Weights of a small self-supervised audio encoder (BEST-RQ): moe top_k, width 192.
Rows from block 6 of a small self-supervised audio encoder (BEST-RQ), named by matrix and row number. Rows with one number belong to one neuron. Each number is 500 + 50 x the weight over its row's rms, rounded and kept within 0 to 999. All counts start at 0. Numbers have three digits each.
After each neuron's rows are labels from the 100 clips, of 14976, where the neuron reaches its highest value: "top examples" is what is common among them. Only what is clearly more common there than usual is listed. The data: synthesized solo parts of chorales (CocoChorales). In brackets: how many of the 100.
# fc1: first MLP up (model.blocks.6.ff1.fc1.weight, 576x192), inputs 96-191
# fc2: first MLP down (model.blocks.6.ff1.fc2.weight, 192x576, transposed), outputs 96-191

fc1.255:593478561522606529595500540500463488500508523502547474506500500571442513500572500500417559501507500500508683505500500500428454524500500571417500520500500602455605500500500580500454480500532448500500500556558524500589647560487500600500471500500495526537589445589500545453500414511499551556
fc2.255:556496500482422507549500500466500435500517500503500514379500500415500500500562500505500440506463500454568500500537453533459527568461500550475478600441615500518474534536532589500437549531500601438419547493500500500390440645581546466449370571500534428473500500541500536500500500518500478465
top examples: note D4 (61); viola (49); cello (46)

fc1.330:471444545500592412518564500410478453613500500500500537511448525660500500478355500528500558482405535500403550604500579442500500500556583474509500529521500503531409485498543500450424575566435422607567467512504504399500470500480500500500500500500561571500500413472500551500456529500422541483
fc2.330:547469464505567530500401528551520451374481515500500493422500531500544564504505444468554468535496499564439480466468420552500441539545366541392500499451558525500545515441430500493549503617500500427550500549500539604538500485529472475476543522575450463500495500500500500454561474493477428579
top examples: viola (44); note F#4 (34); note C#4 (32)

fc1.296:469406593507579500500450527479500545500483500500610442500475473500442474500554500616455580500665400391584500485500514451534388466552558453441531510509446489529470512500539534546500499528500500577500500494632523450569478560500430514444456446530426512500500500465500500528503500493516500500
fc2.296:524500339427500500500507500416511476647471500461500500436500490451524500500602500548500564448474500508557531521513510500574500500519430509488519425423504457428408454472500555446500500500500493398469508500392500500461372486428500470588500427550406458500500505541524500363500565500470500500
top examples: note D#5 (81); trumpet (62); note F5 (40); note D5 (30)

fc1.66:558527582500598563503446500500508500387598542468500475500541500500428524500439590572500500500530475622428500490543631461500559500500565514500468562530457481608534480507500500524500551500473482533500500424586525501521500499500509553500500448500502500466473519458500563500520500500500531491
fc2.66:381500403500500500500561508500529544591500500512500421497487500500392606500462467592519467500500500433424453497427500612569558500500535453478406484484500628578542500508551528500500441555609524518499500450500471552547419500536500585500500550500466500525482602508570550399455519500465505500
top examples: note E5 (29)

fc1.171:500500500477567444608450429500500500468500426548438500444436456484532534538540500395579500415571473500537440564469476406495387499484514419531505595444500500462558506607500590511500425505413397500514502507443445394501446461564512564583501500482471545500500573500614500500500491531500425441
fc2.171:553475480500552500559487408500500565504502443492476460564413588500356500515533603500539411538415500430473608458414568500547469500500453435533423440570563427500478621385514528510526598470500500493412454500397458500557500548433500500450446509490578553440500477421519599500484500500569500583
top examples: note D4 (65); cello (43); note E4 (31); viola (28)

fc1.237:500418536481475476500500417497571500450542500500494532500502582500500500500491534500493552396370500457431526500500558528477483567557500460500462459500558546424500595465497538584512405426524437495500502571488500500505600632500582543445500559500501500500581420500567500461500544549485507587
fc2.237:593550500499603500500500500500420497500523517619500385564422500476471510528485615546500450441500549484523455609500593500500470500370443489573486367500477399469585430500557500491486518536460500500503500459500500442440430537500438511458464500500436632500530500500437615470500514500500443429
top examples: note G#4 (75); note A#4 (29); flute (28)

fc1.533:500388500429503431434564538395574446500609413629500500500500553483509500569500410495447464500569569500437556475557503500571408500500560482479561580452384457594500500547527478407500448553500500500500430514500500500500561500500568585462575440583457470500413500440500500500474420500409564614
fc2.533:500500479500500556488546507500500445500567547431419500500557500518500500500533600500500439401472500500587468469435405454500600422500459500536500479618526500570500500397500504500459506585498500484479542522516482536454540402525539418555500500559429465599599500500500464536555576500500500445
top examples: bassoon (56); note A#3 (44); note B3 (38); note G#3 (34)

fc1.370:500506537449544390535500500652500500442404531446482500500544500500544500509525500456448500516496500560500500485500500389518461509544549544500581500500430516481569440500474567442500362500500546513500554435482578526500458533500560539546498571481499495500527518556521618500500609470500460533
fc2.370:552512567444580500500551650548570500492448516424500500430416463500433500599500417581500442432500519535403428500604489524458463431458550504500549470467508500455500633509486500540514523563560500500500500524397500503492569500428374514500500527487500500585500499460563495500599452503572500440
top examples: trumpet (72); note F#5 (64); note E5 (51); note C#5 (29)

fc1.265:638500500500567573500500646445502631500500409474481500475550538500500500648500500458500535526498509500500500500487560500500500433515500500606487500500500500501539416500500500555500500586500420500641500500500500524566460500622488506500557500471430563543561500491534532447443516500581489500
fc2.265:460612514464500500500587568572577516500573500590461481389471500505545511375500500500500574493516567507467623484553495562560627457528557584500498425500559448445500522500500519500500546566500500500500588500500569489471500485492464508500500451496539531517487500594512503567475451542499548524
top examples: cello (72); note A3 (66)

fc1.292:569500436500435500381463454564500467569579563609501500364500549526540500467500431435518514426500585397440500500505543422491447439635460391552490570500500524523500540500466500500500471573500527500558502580500545493520462566500468490500423424523479379500500418507584467388541500500606500500
fc2.292:500500500546500552500500500543390500437500542476497494404584426500500500500579431500500531500524500496534440500500616500500471421509548500566500500652500449571500493500458539527446577500540468555607417529500338471469511525431581500481428469500500481541500517421455500574567406497491500500
top examples: bassoon (57); note C#3 (36); note D#4 (31)

fc1.170:486485500552559422410454493500500481585594588500514633500523500477500500453500498486567593482500503431513460470484535500514557558540486561500562496500500500594516512423537496500442438578486500496500458500500468521469429480580500551462550452445605442545500432444500488563500500441500500497
fc2.170:461526450549513500480500535426501500500523453591500500500500555500512519539500500550523470444470500441500590437568533500500500500500500500450571500508511547462528500452392429543438544476500500474546463500500456407500564500515464475500537578511462416500500492462500537500444422500500500614
top examples: violin (76); note D#5 (47); note E5 (30); note F5 (26)

fc1.523:514483510500470533573535500500500514500492474570587592473559577475548497500438569557561500408500500476342513500556500542500500551478515445500500478500500474487429500566560644491516500500500500500473500500547433498500500500500540500555456460458500432503500500453500456584505500502456430438
fc2.523:500500461450425429500539561500500417500552447500606500454508500486450500500528500500500383500465561550500500535583505580486439488500500432500397500437571500559529500500561467552535535500537479566500500557433485500423500552597455567468500500500446500608557491565546569500425535489500482571
top examples: note G5 (33); note F5 (31); trumpet (28)

fc1.318:532500575500587448500491442513500500521535500554500618455572357500414500500500535500516500445457443500394500558500583479434500547532500540491541528536554500462551500505542541478493388479500462464480533487600460418424580534436477564434588500507463665500501365567556566500500444521500551572
fc2.318:504534499480535528444489500475440500500473500543542382500448500500543545409530523569500432500419585500489522550500500500513435500500440562555517472551528495415500418387470548480512543485510548556549500480441461410478500596500444452401516500500459586584596500500471483500429500500547505500
top examples: note G#4 (44); note G#5 (43); flute (38); instrument: viola (35)

fc1.18:500418489571522629407500500528545530546500512500500532501546600425490457500585528532649568520500500500463449500500578432468490500548445500506500492458476571549472460452408447578500542434500553544560566500510394533435529528502500537594485571543574538427500568535524593567500480517476538500
fc2.18:500520595536500624500500500500493500464606535500501540364515500538581615400542500532530500461500500441463494430500495540411500500500472500498610417500455500500559558593541475530480500416500530561553393581500500500500500500500552428500472500500577500467485588500461530524611468500526500448
top examples: note C4 (36); note C#4 (32); note C#5 (27)

fc1.566:493502476482566500540500546539500463500527500384480500500500563479469500622500553566540554463500500500500488500500500388504500524612487399429448467500500500500531532609524518547337414497469453518547498496540571500595500554500580548500611559500581483520585374559520434450438549429520478510
fc2.566:416561500500500500469545500397500565424463550500475503625398505524647568395500500551473500500578500484419498500500429534417500391500600500421500448500465451554545500499458500500543500500500556500500543500500584545500500448500523500500406484504512663500494500500455500532472500612586500440
top examples: note G5 (31); note F5 (27)

fc1.263:495429528529540488463500500430492574509500500547546482542532500616508487448638663552508525500522448542500612555491500424497428500500478476557502529497500442500500500500469541500560433489466494500521459500566500530500500416500432500500541504500590500500472529468501552500500500500500500600
fc2.263:538590562500487500495432500606516472500500480391513500477411475500500507496420519491500475500427600424500429585441410514522468500549493500506497445573566517485500493645500616384437500525520535516436617517500532500500428500554500500441562504510466445479500522500500539492530551547545538524
top examples: trumpet (55); note F5 (47)

fc1.272:505500500458520523588443512469500500500568500550495500568549489533492500531500539495559575455493368520482606500500515604506483500548531500500500550616571431484498409485500545500709424500445517500500486500448500593397500417500457521507529500553594524500538427500496543465526584472521522552
fc2.272:480499514545383632476500500491555510472468474503500500555412461500502595500530397500487500418486500495500564456444500519515610500500500500547500500588500439480513500500498500461500485616580481426472556500512446562487473500600500446478540588522537508459554535461559500364654473500460500451
top examples: violin (51); note C#5 (48); oboe (35)

fc1.456:500500469576589559500386575451456478500464500442536500457562500460461516500525539443453545415482530459505500454494604482500500563558500509500500531534509559454500415418500491558507500471446531470483431573453560381572393469500500500500531533473589542500609406485396487495500500549500500500
fc2.456:500500555538443500396500314500467566476500474500500500500430457443588500500445415498523500417600512523452537409541515483500500407350500449500462499449504452500500445577428573500576505535508480473528500444475503556500498468479500500486561500479454476501500553416493500500559526500633482524
top examples: note C4 (40); cello (31)

fc1.467:516500500448464500500408483500500441646500416517476500439555500539503500500418566500500421529517500548430537531449611541565507500500537500493500528500500612604612509480500479500512500471452633474500500502500547467500525503471394545500574500573500580460516500500520512424500500488474489548
fc2.467:500534500541500458521500486538494439484500500474582590460494422500471500556500543624440524506449500419431472500514481500500544500500500500534543490500589500548500500500481500500424582500525500685500536552397435647583384583500443588500503457500500472446500500429500500500448546528482507500
top examples: note C4 (74); cello (62)

fc1.491:524500500500591429539448481500510460478500476713585429500532500531503516602500499523500504500535500431500500490619443539574500500500500533500500420500555385636480460417457500431542466500500545480450525534521562433500500434459508554459592605445380473494524468500528574500531566459420505500
fc2.491:532545477500518549452500526398421500384382469500446497545487500500486557369489508480542500430500451433440500553536462610470562554532488469500409559556500454491501561551500533531500500554500562500450588518500510375472458437500491500469530517480467500451488500580554502512535511453500466521
top examples: horn (93); note G#4 (71); note A#4 (53); note G4 (30)

fc1.445:577449500541500456589527485544528364579457500480526500476500570500525424499465537500421585607595500495494540447471612471512477581563456553542393552631467519570541500491500554485485454524457546562500470476466500470467455500463500502559554500616500488500436601420499604519500492595453500500
fc2.445:520500500432587437500496440517500500481500465500541552642509561580500559500570500500500449451425500426500510553544488500583576452520436496473543408489596500433500428500467434579367500500500425563500442547406477498500391458401500588500531500544500566500542582525500562508467529500500500546
top examples: viola (53); note D4 (33)

fc1.552:567500500635533500613568484500482500563456483529500416613576518462580493616616499542612559500554495571500481470500500500517500555500544427537500458500528535500509500538632500500456500500541453500500441500511527485424503500500604500610508500504471594504500500500491541469625538500500529500
fc2.552:498484500500500360624456436513542500500492461500500534486500500500500423518529471413500462451500537500664500532489518505500569506516500436496500470500454500500607510443373500500507500525435435500500500391480642540466554560500500578500465496577500415500541459500443500570461564406629572500
top examples: trumpet (38); note C#5 (31)

fc1.106:500500500500547500393371574500500522452558507478501547439439445510511493500545500492429402500479459441500500566500516500509483500562496514500500531512500531484500556500473439631434475500597500431610561494515580602500421446461500552532696549500438470405500447520536500500500451618500565587
fc2.106:484581500500542458579500458534451540500562517527481500500500500554507500468500447412491486500500469528504553581544455423588500451574539413510547431500545473591488601500519466479421500420455541500513458517512500418500502416421564486437500599500441500472462500500424500561500500572500500494
top examples: horn (92); note C5 (54); note A#4 (43); note G#4 (41)

fc1.469:500465583500436564567500480526438500500513500562432477566580532457390488536546397539562500478518481547560500500500578500434401500606556500500500500475446618431500500500499561500500544433500500519568437479501500548500500467486537500500475521500500575412521493500500512613500500434380500591
fc2.469:500500533508439393594500500500500500404467500496526441534387500419574536500500500500459500500477500430440416589468399500609579480447478446479607463441525507485474466564518569500480500500500442568400533532450541391469542500500500489500540500500583476689546493493516575505527513500670650462
top examples: note C4 (59); note D4 (31); note D#4 (28); bassoon (26)

fc1.86:511510579434570522500446573531500498500456500500500464523596500500482528570469500598409500545613500592599555500503609500500509500460523489500500578500518556540585503500518534500500423467548499467399540460500577538568529573500465382500538506647464622498589523500500640485585597500561500500
fc2.86:449533500573500454500489384500578378535500550500500451423537483500560457482475500435410500395508403500568443574500499415500593517476500567467500500640448572500591500405500500500534417567500482500419500438493500560428531564586442483535500435400471500538541553445500536490546547460530439622
top examples: cello (49); violin (48); note F#5 (45)

fc1.509:500472500500474500516464600526533420524521498500500404603513549573461500500626500500599563446637396500637500569579500500500408500527529314500500489503390598500500500428545486438586500431467526500500498512483513537500500468500500500573500511501500500459500474500466500500446500500476500544
fc2.509:508507453500571500500562438502595591592475489491550510365440500424412500557446665547469464426500500520513538442549456500445500462500377500544472482537524453432593500569539447500500485500582500339456544461518500517382500474411478500514500559500500439488522508500604500560528478477632629433
top examples: note D#5 (96); violin (61); note F5 (43); instrument: trumpet (33)

fc1.531:538500538474494488500508504518500533561413500500379500500598500372425500534507500393500478500606455500500508521512500500500500551500500500500523507500401500440416543549430520438531504500466500454429500552500496514616453500500557500433478491500500451500500456500579456484500564495503500486
fc2.531:500461391500601500522500478426500500500500370500464501500463500551514500500476565546437435548464500500540500500579460461417500500551473432500500500500499509500500500500500500493500579505457500500500462439499555329583484500500611500500542500502545434500500548450544479431500472535500375485
top examples: bassoon (30); note A#3 (26)

fc1.104:556431500527500517529441525500541500531463592500570514384423663650434500500562559504472553558500368394477491506436500431500454460534557500491500564519462554458552500400527500612536500500484578580612500500522469500526500528503500467500500523554432571500515500451500515500465424543437571528
fc2.104:546511552500500520506443552520592500453413532539534500559500500515557511500489441543527359441509458434419406483500518526538519488571500449359527437445500523560486462603482470401500560489476500454465410436369500500500437378467472500444630546500500500588432493500556567500522502500500500500
top examples: note D4 (35); viola (25)

fc1.383:572500451493385535500487571491500500579500549571454441428582536500488648502500500457500500500573570500472500467500500500514479500500500479606542567508500492591472500455537532470535448585494500453528487560599528550500506467500500485510627500500426500413598429481433500500488500500500520500
fc2.383:441511520478560493546500500500520574550534487500540518547491500529492500553500500574532500570441450553500457510407486478500500440470542499476512460500518593448624428613591547550500500474537499500534560581500500512500500500480500500356373500514500427500414446462521445500484575534645555500
top examples: note G5 (65); trumpet (41); note F5 (39); note E5 (32)

fc1.516:500443471500473545452511500521587497500500569470512500500496576532500374449500496546432561494522500500578500500500474500496512482599500457463500560475500615540585500445511529525500500573373432500556500514500500471500605500447561518518417500500568538500500524426368469527500500500440504500
fc2.516:468541559581437500500523432431463445383466478454500443567456376500500367537500443500438500500459569500504541427541500445500555500628450497598624501642500607500519420562500456492410500500500500519512514422500491442573500500528476500446567406500500471500428500514500486500539531500583543495
top examples: cello (95); note A#3 (52); note C4 (48); note A3 (41)

fc1.398:500468500500500500539459500470493500500492422500483500500500425500500437498607500500512616430432567500575500584561569551566483601448400500500500500437422477481536575571462578533473500432497500500510514548435500383595556528529506541500528500448482447490520526554500500500533500529500500500
fc2.398:551500508483424429571500500499462402531508500522542536500476423406500563424500500514481583417581502500448500544500500494448402475495463431500532494476509593572501431576480564500562500539500424500500500579500570486468613456474548429528499469500517455579505495449500500472500457500500500548
top examples: note C4 (29); bassoon (27)

fc1.148:583516596454379476384469500552452472500455408500496425540504433446519476591500500539527463449557493519500553635495500500586604554538500494569458501500600500409461500626500558545555402413500399500475476492500562425500543449438585524500563500500500409516500521533569559500532538518409457490
fc2.148:551500619542540463547486542500500447574500444448657500500500498500476559438520500545560550540446532511500426582462442455497450421492359516530500491514484500578500500500500516442406500538541566500580512559436500500500500496572500500553533394500473534493500509500482515458510500604500616457
top examples: note G#4 (48)

fc1.455:492466739500383441457466500500533459394567500500500468491622500457421486494479408489454500500472500408547561500428558500559458500500567584500474507512500492458500500481500550460450500500500559500500449510539466559446556405500500446445552500500500474500404554500525558523521569500427630579
fc2.455:500500500486496500476500500500543500500497408410632530613518500464444554500429500526481504478486525561423500500521416483568467579412460543500500500480543550660500500569539503586530500467478493500416410500500500494569511500500507404500458438460447500500514573500395500441500537500500610589
top examples: note E5 (47); flute (40); bassoon (38); note C#4 (35)

fc1.54:620392500531405500481586508500563425500525592500500491500621590542456500453518367438461565562490470433489472500500562452556570500544474607517500500561565439557500500549500597443499403512466500500507568500537500473500500499490500500500500500393609531500550406525561563459448525537547462468
fc2.54:494500500456523500468470420551463533500500465443406583494506425498500431573500564531614521390496578584500500433534550486524558474385581486444448508410556518500500544455446509396436500455500419500500519474546358500500490500432475509464500515500500579539550500571500479416500500501500500500
top examples: note D4 (81); clarinet (75); note D#4 (52); note E4 (42)

fc1.223:541564468486500552521530525421591577600500490493524468500472489448520386500414500500499506500500531548500449504429542637574492524429531466621417485477472533500443554500500500436517500500453659423539434476492627410552500423500500500500500544518500428500470500557442486500500500500517416554
fc2.223:500509500500473462520598345500500461560500485500570448500487443454478525500514556571500427524562498406532500566500408516561500442500590562559491500466450500537518500500459490486500500560500483500449586500443580566448495454499500409414563525397480500398467485463500500500415500488426500373
top examples: viola (44); note D#4 (39); note D4 (35)

fc1.309:500425500500443500500500500485469412500603477500524481473537537563540475500500651420500472500518500536500500500552536448591510565521462542500422500500468500493500500560454500479524500538594470433477500496500478500500500500500500561569581500543500405500554500531500433495614457566499654500
fc2.309:473500622500475642465500526500444500534500551500545549500500451500519462462500512500500500575496506464531517442500451576576523501500408500550440545500500482477500462413500546509500522500517572458540477489500493571500444500420500500555423596542500546488500500421602500500527500492481500500
top examples: trumpet (31)

fc1.405:500423577594553419469458554456576556450530444525500448412500497529500500500500489520521596500513500500479492414484500482500469500468500498500508616487556547500500557488500548555434390427466500500582509461500448532571500583502497557428525457500544545444476464587576453578442540500517500500
fc2.405:500605500508500545502500500518529500440500588468483519519494444437500500442530460500620561500500441500515452480545500343481556583519522525468470500560449500505500500587500500472500536479374445592500500544500500500522500500599523412456539528450546444539500568522444482372565415472534500470
top examples: note C4 (41); note F#5 (40); instrument: violin (40); bassoon (38)

fc1.133:603474500479553434514542560479531464500547500568454536492500441566381500500500500572596545505577360500500500421500468469539558445542426500615540547545500500608557556463512500555508574528500441486450500462548480540450415500605454500500500500463473498478468511500490554500454500500500495555
fc2.133:500551460575537488500549472468529527469475526556495528470423520495454529568420528556471409539536480500500528467500447481468517487500399571623488451560453542488500535516527477579500578535500533392402442440510463490413442527530434517481439528431500456500500498500489522551457518526537545500
top examples: cello (32); viola (28)

fc1.202:594501567519509480497500500414513500500552407500500608439500500560382594541518460508497546500522500526563466437531432440535582483574477527500577505526500467568544544481543514525464548500500395512434527555453459521428415518500465500424489532526500500468433500500500477588480500500500444440
fc2.202:500558444555536519502523500432528500459500547539513500477436490445469540575440562590448436488537467500500547451514434500451500514531412519607478500539461501500541557535504500565500602527544578371406500456500460500425442500500462494483458520415533444500485526495476521536422543532500559512
top examples: bassoon (32); note A3 (29)

fc1.10:474475653565612476500556500463500500548436474500544500486542558430441621535500500387543570500432500468500500500475684500409500512548451500500434552479436449500532589438500481500424500433429500500582500456501500501514520500500500482500500568500500467501479500625508560537515500607500546449
fc2.10:500440435571540500500450386433627543440464459520599455448500558446489560500481500513480500445524533500576492500552459383500544535504500500595620500500528500504511483533412542508500500422461500522540462404391500356532500515489488500464500500605469424425499483470386500440505460500445367500
top examples: bassoon (68); note D#3 (57); note A#3 (37); note C4 (34)

fc1.333:597500500540500569500500594494501500500500525450522469582500543557500414540577390516447500403542443500528434500515500500500526563563558500509554500470458500500500547574594643540457447500464369500506487594434500500429491637490562523567588500461447531475532464555447500424500521548500496463
fc2.333:406500445449500500488465500500549484537564530477610500500465500425393518500543560430500642462585548532500565557570468499500482432500554588500447596374500500410500418465500447404500549500478576595586524431500537424530531440524421500553482463500510473500578500500434490515476507411500481490
top examples: cello (64); note G#3 (38); note A#3 (29)

fc1.98:494454571499531540419500561520583432500541420537500426450549400537500469556499464614500500500525497515435604526551500505500489616550500500600500500460444500460592500544543563507451466570500524516606548412500500632541539500500467527497633500523500543481500438533525493509468604500362456546
fc2.98:491500521500510467433521423525529500403526578437525547503595563511473613500498500500397414500500500611500558530481517580535591500500408500582500473596512500495495500469500518654500503482500500467424569501500507500500444427442526500461500573428437500605591594475434478512584361528559531467
top examples: note D4 (42)

fc1.74:510500615418500527539500480573473503500508549599500518500603585460449500440469448500500500431380466508500500574500478556551500455469460585500464484577465500500461528504525500500470500445438449581516514526627530500500529585500501552455500474644458448491500393498543502432450500427462501647
fc2.74:520572392500447482500468500500566480500561391500500500581500390500482500536499500500500500519500585534565479409454446573502500512500542500415529500500552557618500448608517574500501559368560500467517497500487500523413500450422500451500500569609500568596500500454465500500579447415493400500
top examples: note E5 (74); violin (46); note D#5 (44); note F#5 (42)

fc1.151:505489501606466500500508500500500500500528500500530500500451500484417469525500417587540516525451500466543500473465486519580500542589407500464465570484500577571608500448529489561529536481397500475500500553582453500481504537530455613470500634625505473500549553551533451449436490479368500584
fc2.151:500469500500500485546519529478548442497687500447440493533500584484500507500600522500352427543471506500474509500462526557500504549500541519500500500553494500462402535440354517465536556552531500500438429572500571446500465500514500364589484500500441401508500566523500610548500500457500525454
top examples: note G5 (71); violin (60); note F5 (35)

fc1.152:481492641460542479431533546443610549500500566430510500519610500500500562490468419408469472599500459399500454500502518551566420503500502486459500571522486500500431555474492531634468559446556567518643480401591500536471488482500521418600500462500430500596500500500500521510518560492419493395
fc2.152:509529403500489493516438491417477546500569392407435404497351520592495500441415500500533500536500441455501561470506534500500580465532522468532481500389527480585408617545524500500557556528530517500465500523500500475586522518500500597613465349500422500500403500513500500500479513500484430566
top examples: note D4 (83); bassoon (76); note C#4 (39); note D#4 (31)

fc1.246:501449522416501500580500464432464530424500447508570466591500486660500476492500500500595532541514413500500581454537635504633500500500468504500500419482448459514428522563552587464479528570445584522484538409510500460571416500486443539500524597577392518562500443625500608447568500504500458500
fc2.246:406455500500430500500491481479443500477449423500471375614472551448500554426500504489509499560427497458500378515543480518492462500515584384500500597402537467500500500438459543500436490493557500585511505535518500583470451500500500485430607460524556533460500500500521445500407469500500555500
top examples: note G4 (39); clarinet (37); note F4 (27)

fc1.313:425474576480562500473561549500500532472557475596449454422500437578414513513497558500500418500500642500435543498500449500500484442500500500500500500540455447500500479525560513554547389500539463551531500459619441473402643407461500500583531445568500480564460435501500495549540500500424541606
fc2.313:524500530500395593500472583515527541500500550514500500500500450506558500432500500563500544500500542561525500554521500432500433340500450414364557445533545500538500500432500500500500526500500568456526500500546500474500595500500471493500502600500500419500500500500395493486550495532568565565
top examples: note E5 (66); flute (64); note F#5 (42)

fc1.158:500480500535545500482556539404500375500529587500536500500540482566399433533547536500508500500409500489466550462380500515483447382500500500500477550535492529462567604514500472561553517555500523500447500609481500395460535496451489500588597443478500452423486590444588531548500462369436500534
fc2.158:612570452500511534500500465486528500500559467516513504563382397500500500489457588578500501500424472408500455508437500500472500456500487500556473511500500527529431500520420543471500527500500518545438499493500447592479558529435500473318442522435464555500500500526350500500499506466576584566
top examples: note G4 (50); clarinet (37); note D#4 (28); note F4 (25)

fc1.417:552431555455500500517452527556424500587500492386503571398475536454494380500526505569500559500500473481452569419500577547399468539500518597474500505500559526500430559494513500500431522500500500500500500486500603542500536500578500507474504461478494379422426479557570500500500607472500533500
fc2.417:500517523440500501571500469493521555408500544568500500500414500577526550500577500500383500523546684500548462407500500405500566547582487500500403462500548500548476502584500500471462420441587540567483617444410406500521500539500533500500478558500555470519500500500500501500575460477534501500
top examples: cello (66); note D#4 (66); note B3 (43); instrument: viola (29)

fc1.206:531409500481491476497476510500482515566595500531500431500500500500532513483560500414445500414552476439439431492419500500500440500500500514609622547500500560439577507434526464580500408562500451500500506648520461543434548514500533575476588477624500500505500506458460500542500500454500557500
fc2.206:502574392500500500597500500443538466463500591469500586626332500500511440473500489552500515549559543568591565547577473476500509447500564556500420503507505500543500500587480528474526580562532535427500497500500563521435455500455508449460589591559568582491521479500425500551500567523494538500
top examples: trumpet (86); note D#5 (52)

fc1.81:500540563542500500501508458559500584535487431500500473455507491500500466543446516500434447500410556473470497559500520384585500512474419554500594497534500500500500533507453502380500540454446500475411500396608500401403508524457484438500619569446483500493500519500519587501646546500549474500
fc2.81:423511518563500500500500544445500569554463500575385500524542471480500455639609433500487510587498485568500500496542500500500430410500500517352500550500500535584539500500442485549534516623500508600497525434535500500579500500518500567527532461566521489418500606530473451419500565500500480545
top examples: trumpet (49); note D#5 (31)

fc1.423:484506514393500566500505437394500539578384425500560500500505478500436500590567573649500607409436472500487500543439536500500496500460500561579558500500420541586493500500500434579560382500524500426500500500481500457500500450500499533500566526500474551415564500556554635501531547411636458469
fc2.423:507500525537599527577530500500500500549391550445500546542500530500531440385500500550475359539500500500528500543500500500615479483500431400500508412457500500516500500500500517505432493521500395500479589478491484643500564500500500462431503500556500500500440408500441416525533500595450494479
top examples: trumpet (47); note C#5 (37); note F5 (32); note E5 (30)

fc1.251:500505500459556488500435492427539500506500500500457546535540434466473500500565500466582500461500500478542480470552610500509500510445422613652604481513457455534400554449500559500503490522500471449470519500500444416468500443460528373510577473489500548500500500471493524565613589500500532436
fc2.251:500372380540520446500486541539500500428500500500451500543469500608452409500556500500475484567542517458573559500498409500474500427500553527500402584500473500500564486574500500543534603581529482469582514505500500545533510538575558491478428590594457500524500517481500500529500500577562454500
top examples: horn (68); note G#4 (43); note A4 (34); note B4 (31)

fc1.283:500475504501552496500615538500494500500597497533442389500500525449495462575548500490500712472442500500480500419484481443592552539500436477474500406464599540446585506474500501571500522537514500516500500500441500473541415500500500500500458513500386533500417479557629536402500540500500483467
fc2.283:562500500486385500500500420372471500500500552431481500500431500477608503371496507500436554544500534443500500487528520524552500512500551500453500427500538395608500510500499500500500520500500500476400482500500483489543500500490423390522453500522585425500498500435472407500547500439436456500
top examples: note G#4 (71); note A#4 (35); trombone (30); note F#4 (27)

fc1.563:586501610484519444500542500624429509564443507518500550551548533674539500541593508500500619500568500557500562519539500462500500554567414438500500507509500500500508479640500493500548500500500500460548507432637500487420550404570500559467475500452542518500500500500572534500465577449500540500
fc2.563:685591586390533466600485500434615599465497500538500500582486500581318422523497500518500500500500500551500500500537421500426398468500402477566500457500525500500545556536498521551561514429539500500426500566535538478467565441530507500629500463500527614511442495454463500500514496435462500525
top examples: note D4 (100); cello (95); note C#4 (42); note D#4 (29)

fc1.14:634484590492622500500536561434500463538500494565470570463500445524439500500500500541475541476598412516500429500500500500481500500606448537666514447500454500608510500465572500529497500500500465476459500436562491580379446466578400500500430460444466462445463495526499571497500468505497573537
fc2.14:500541457500532500516545500500533524442476520558500537485452517500464538557439551541486414527526500479500495458500448492467490500500392560621513439553447500504500554517512500600500598517536540419396459458525453504415500508522427507488438526415500448500473500500500519545452535521553524500
top examples: violin (37)

fc1.25:474462500561535500596500500500534551561493464556500467500465500528500499474557458571402543506522412500500288506456500596510428516500432566499500500530578479500500485449464564500461500451500508444556551500500500500458504499541500506536625500500486599503440437500381518474467524502500530488
fc2.25:535396513458507500531500642500545420429446500506481431618500470433455467500524500545444500500459407451500557462523439500473500604500415500557500474397500500450499539461500436475421444500546500500500500578500500495463475500425607371411560570500504465482529500577542500500500463481506610472
top examples: viola (60); note E4 (31); note D4 (31); note F#4 (29)

fc1.547:500429460523474651500539614500424500442575500537500539421500530558500421538538485634500541408446509500452605510474509547639500520464500545500425559528520588500500433500561507530461421546500605410519499397482500500510527656461470540385513428487451435483462500500539531489488500530554476522
fc2.547:500442454533508567392528500491500500500519503439591586502494500474461500483500544500485500500469555433493476461417566500417453506514521442467442500410500395541486529521565583500607500425543480611502500466500500477500500437478416470481500523387500492500500500576543431554530461481498539471
top examples: note G#4 (68); clarinet (43); note F#4 (26)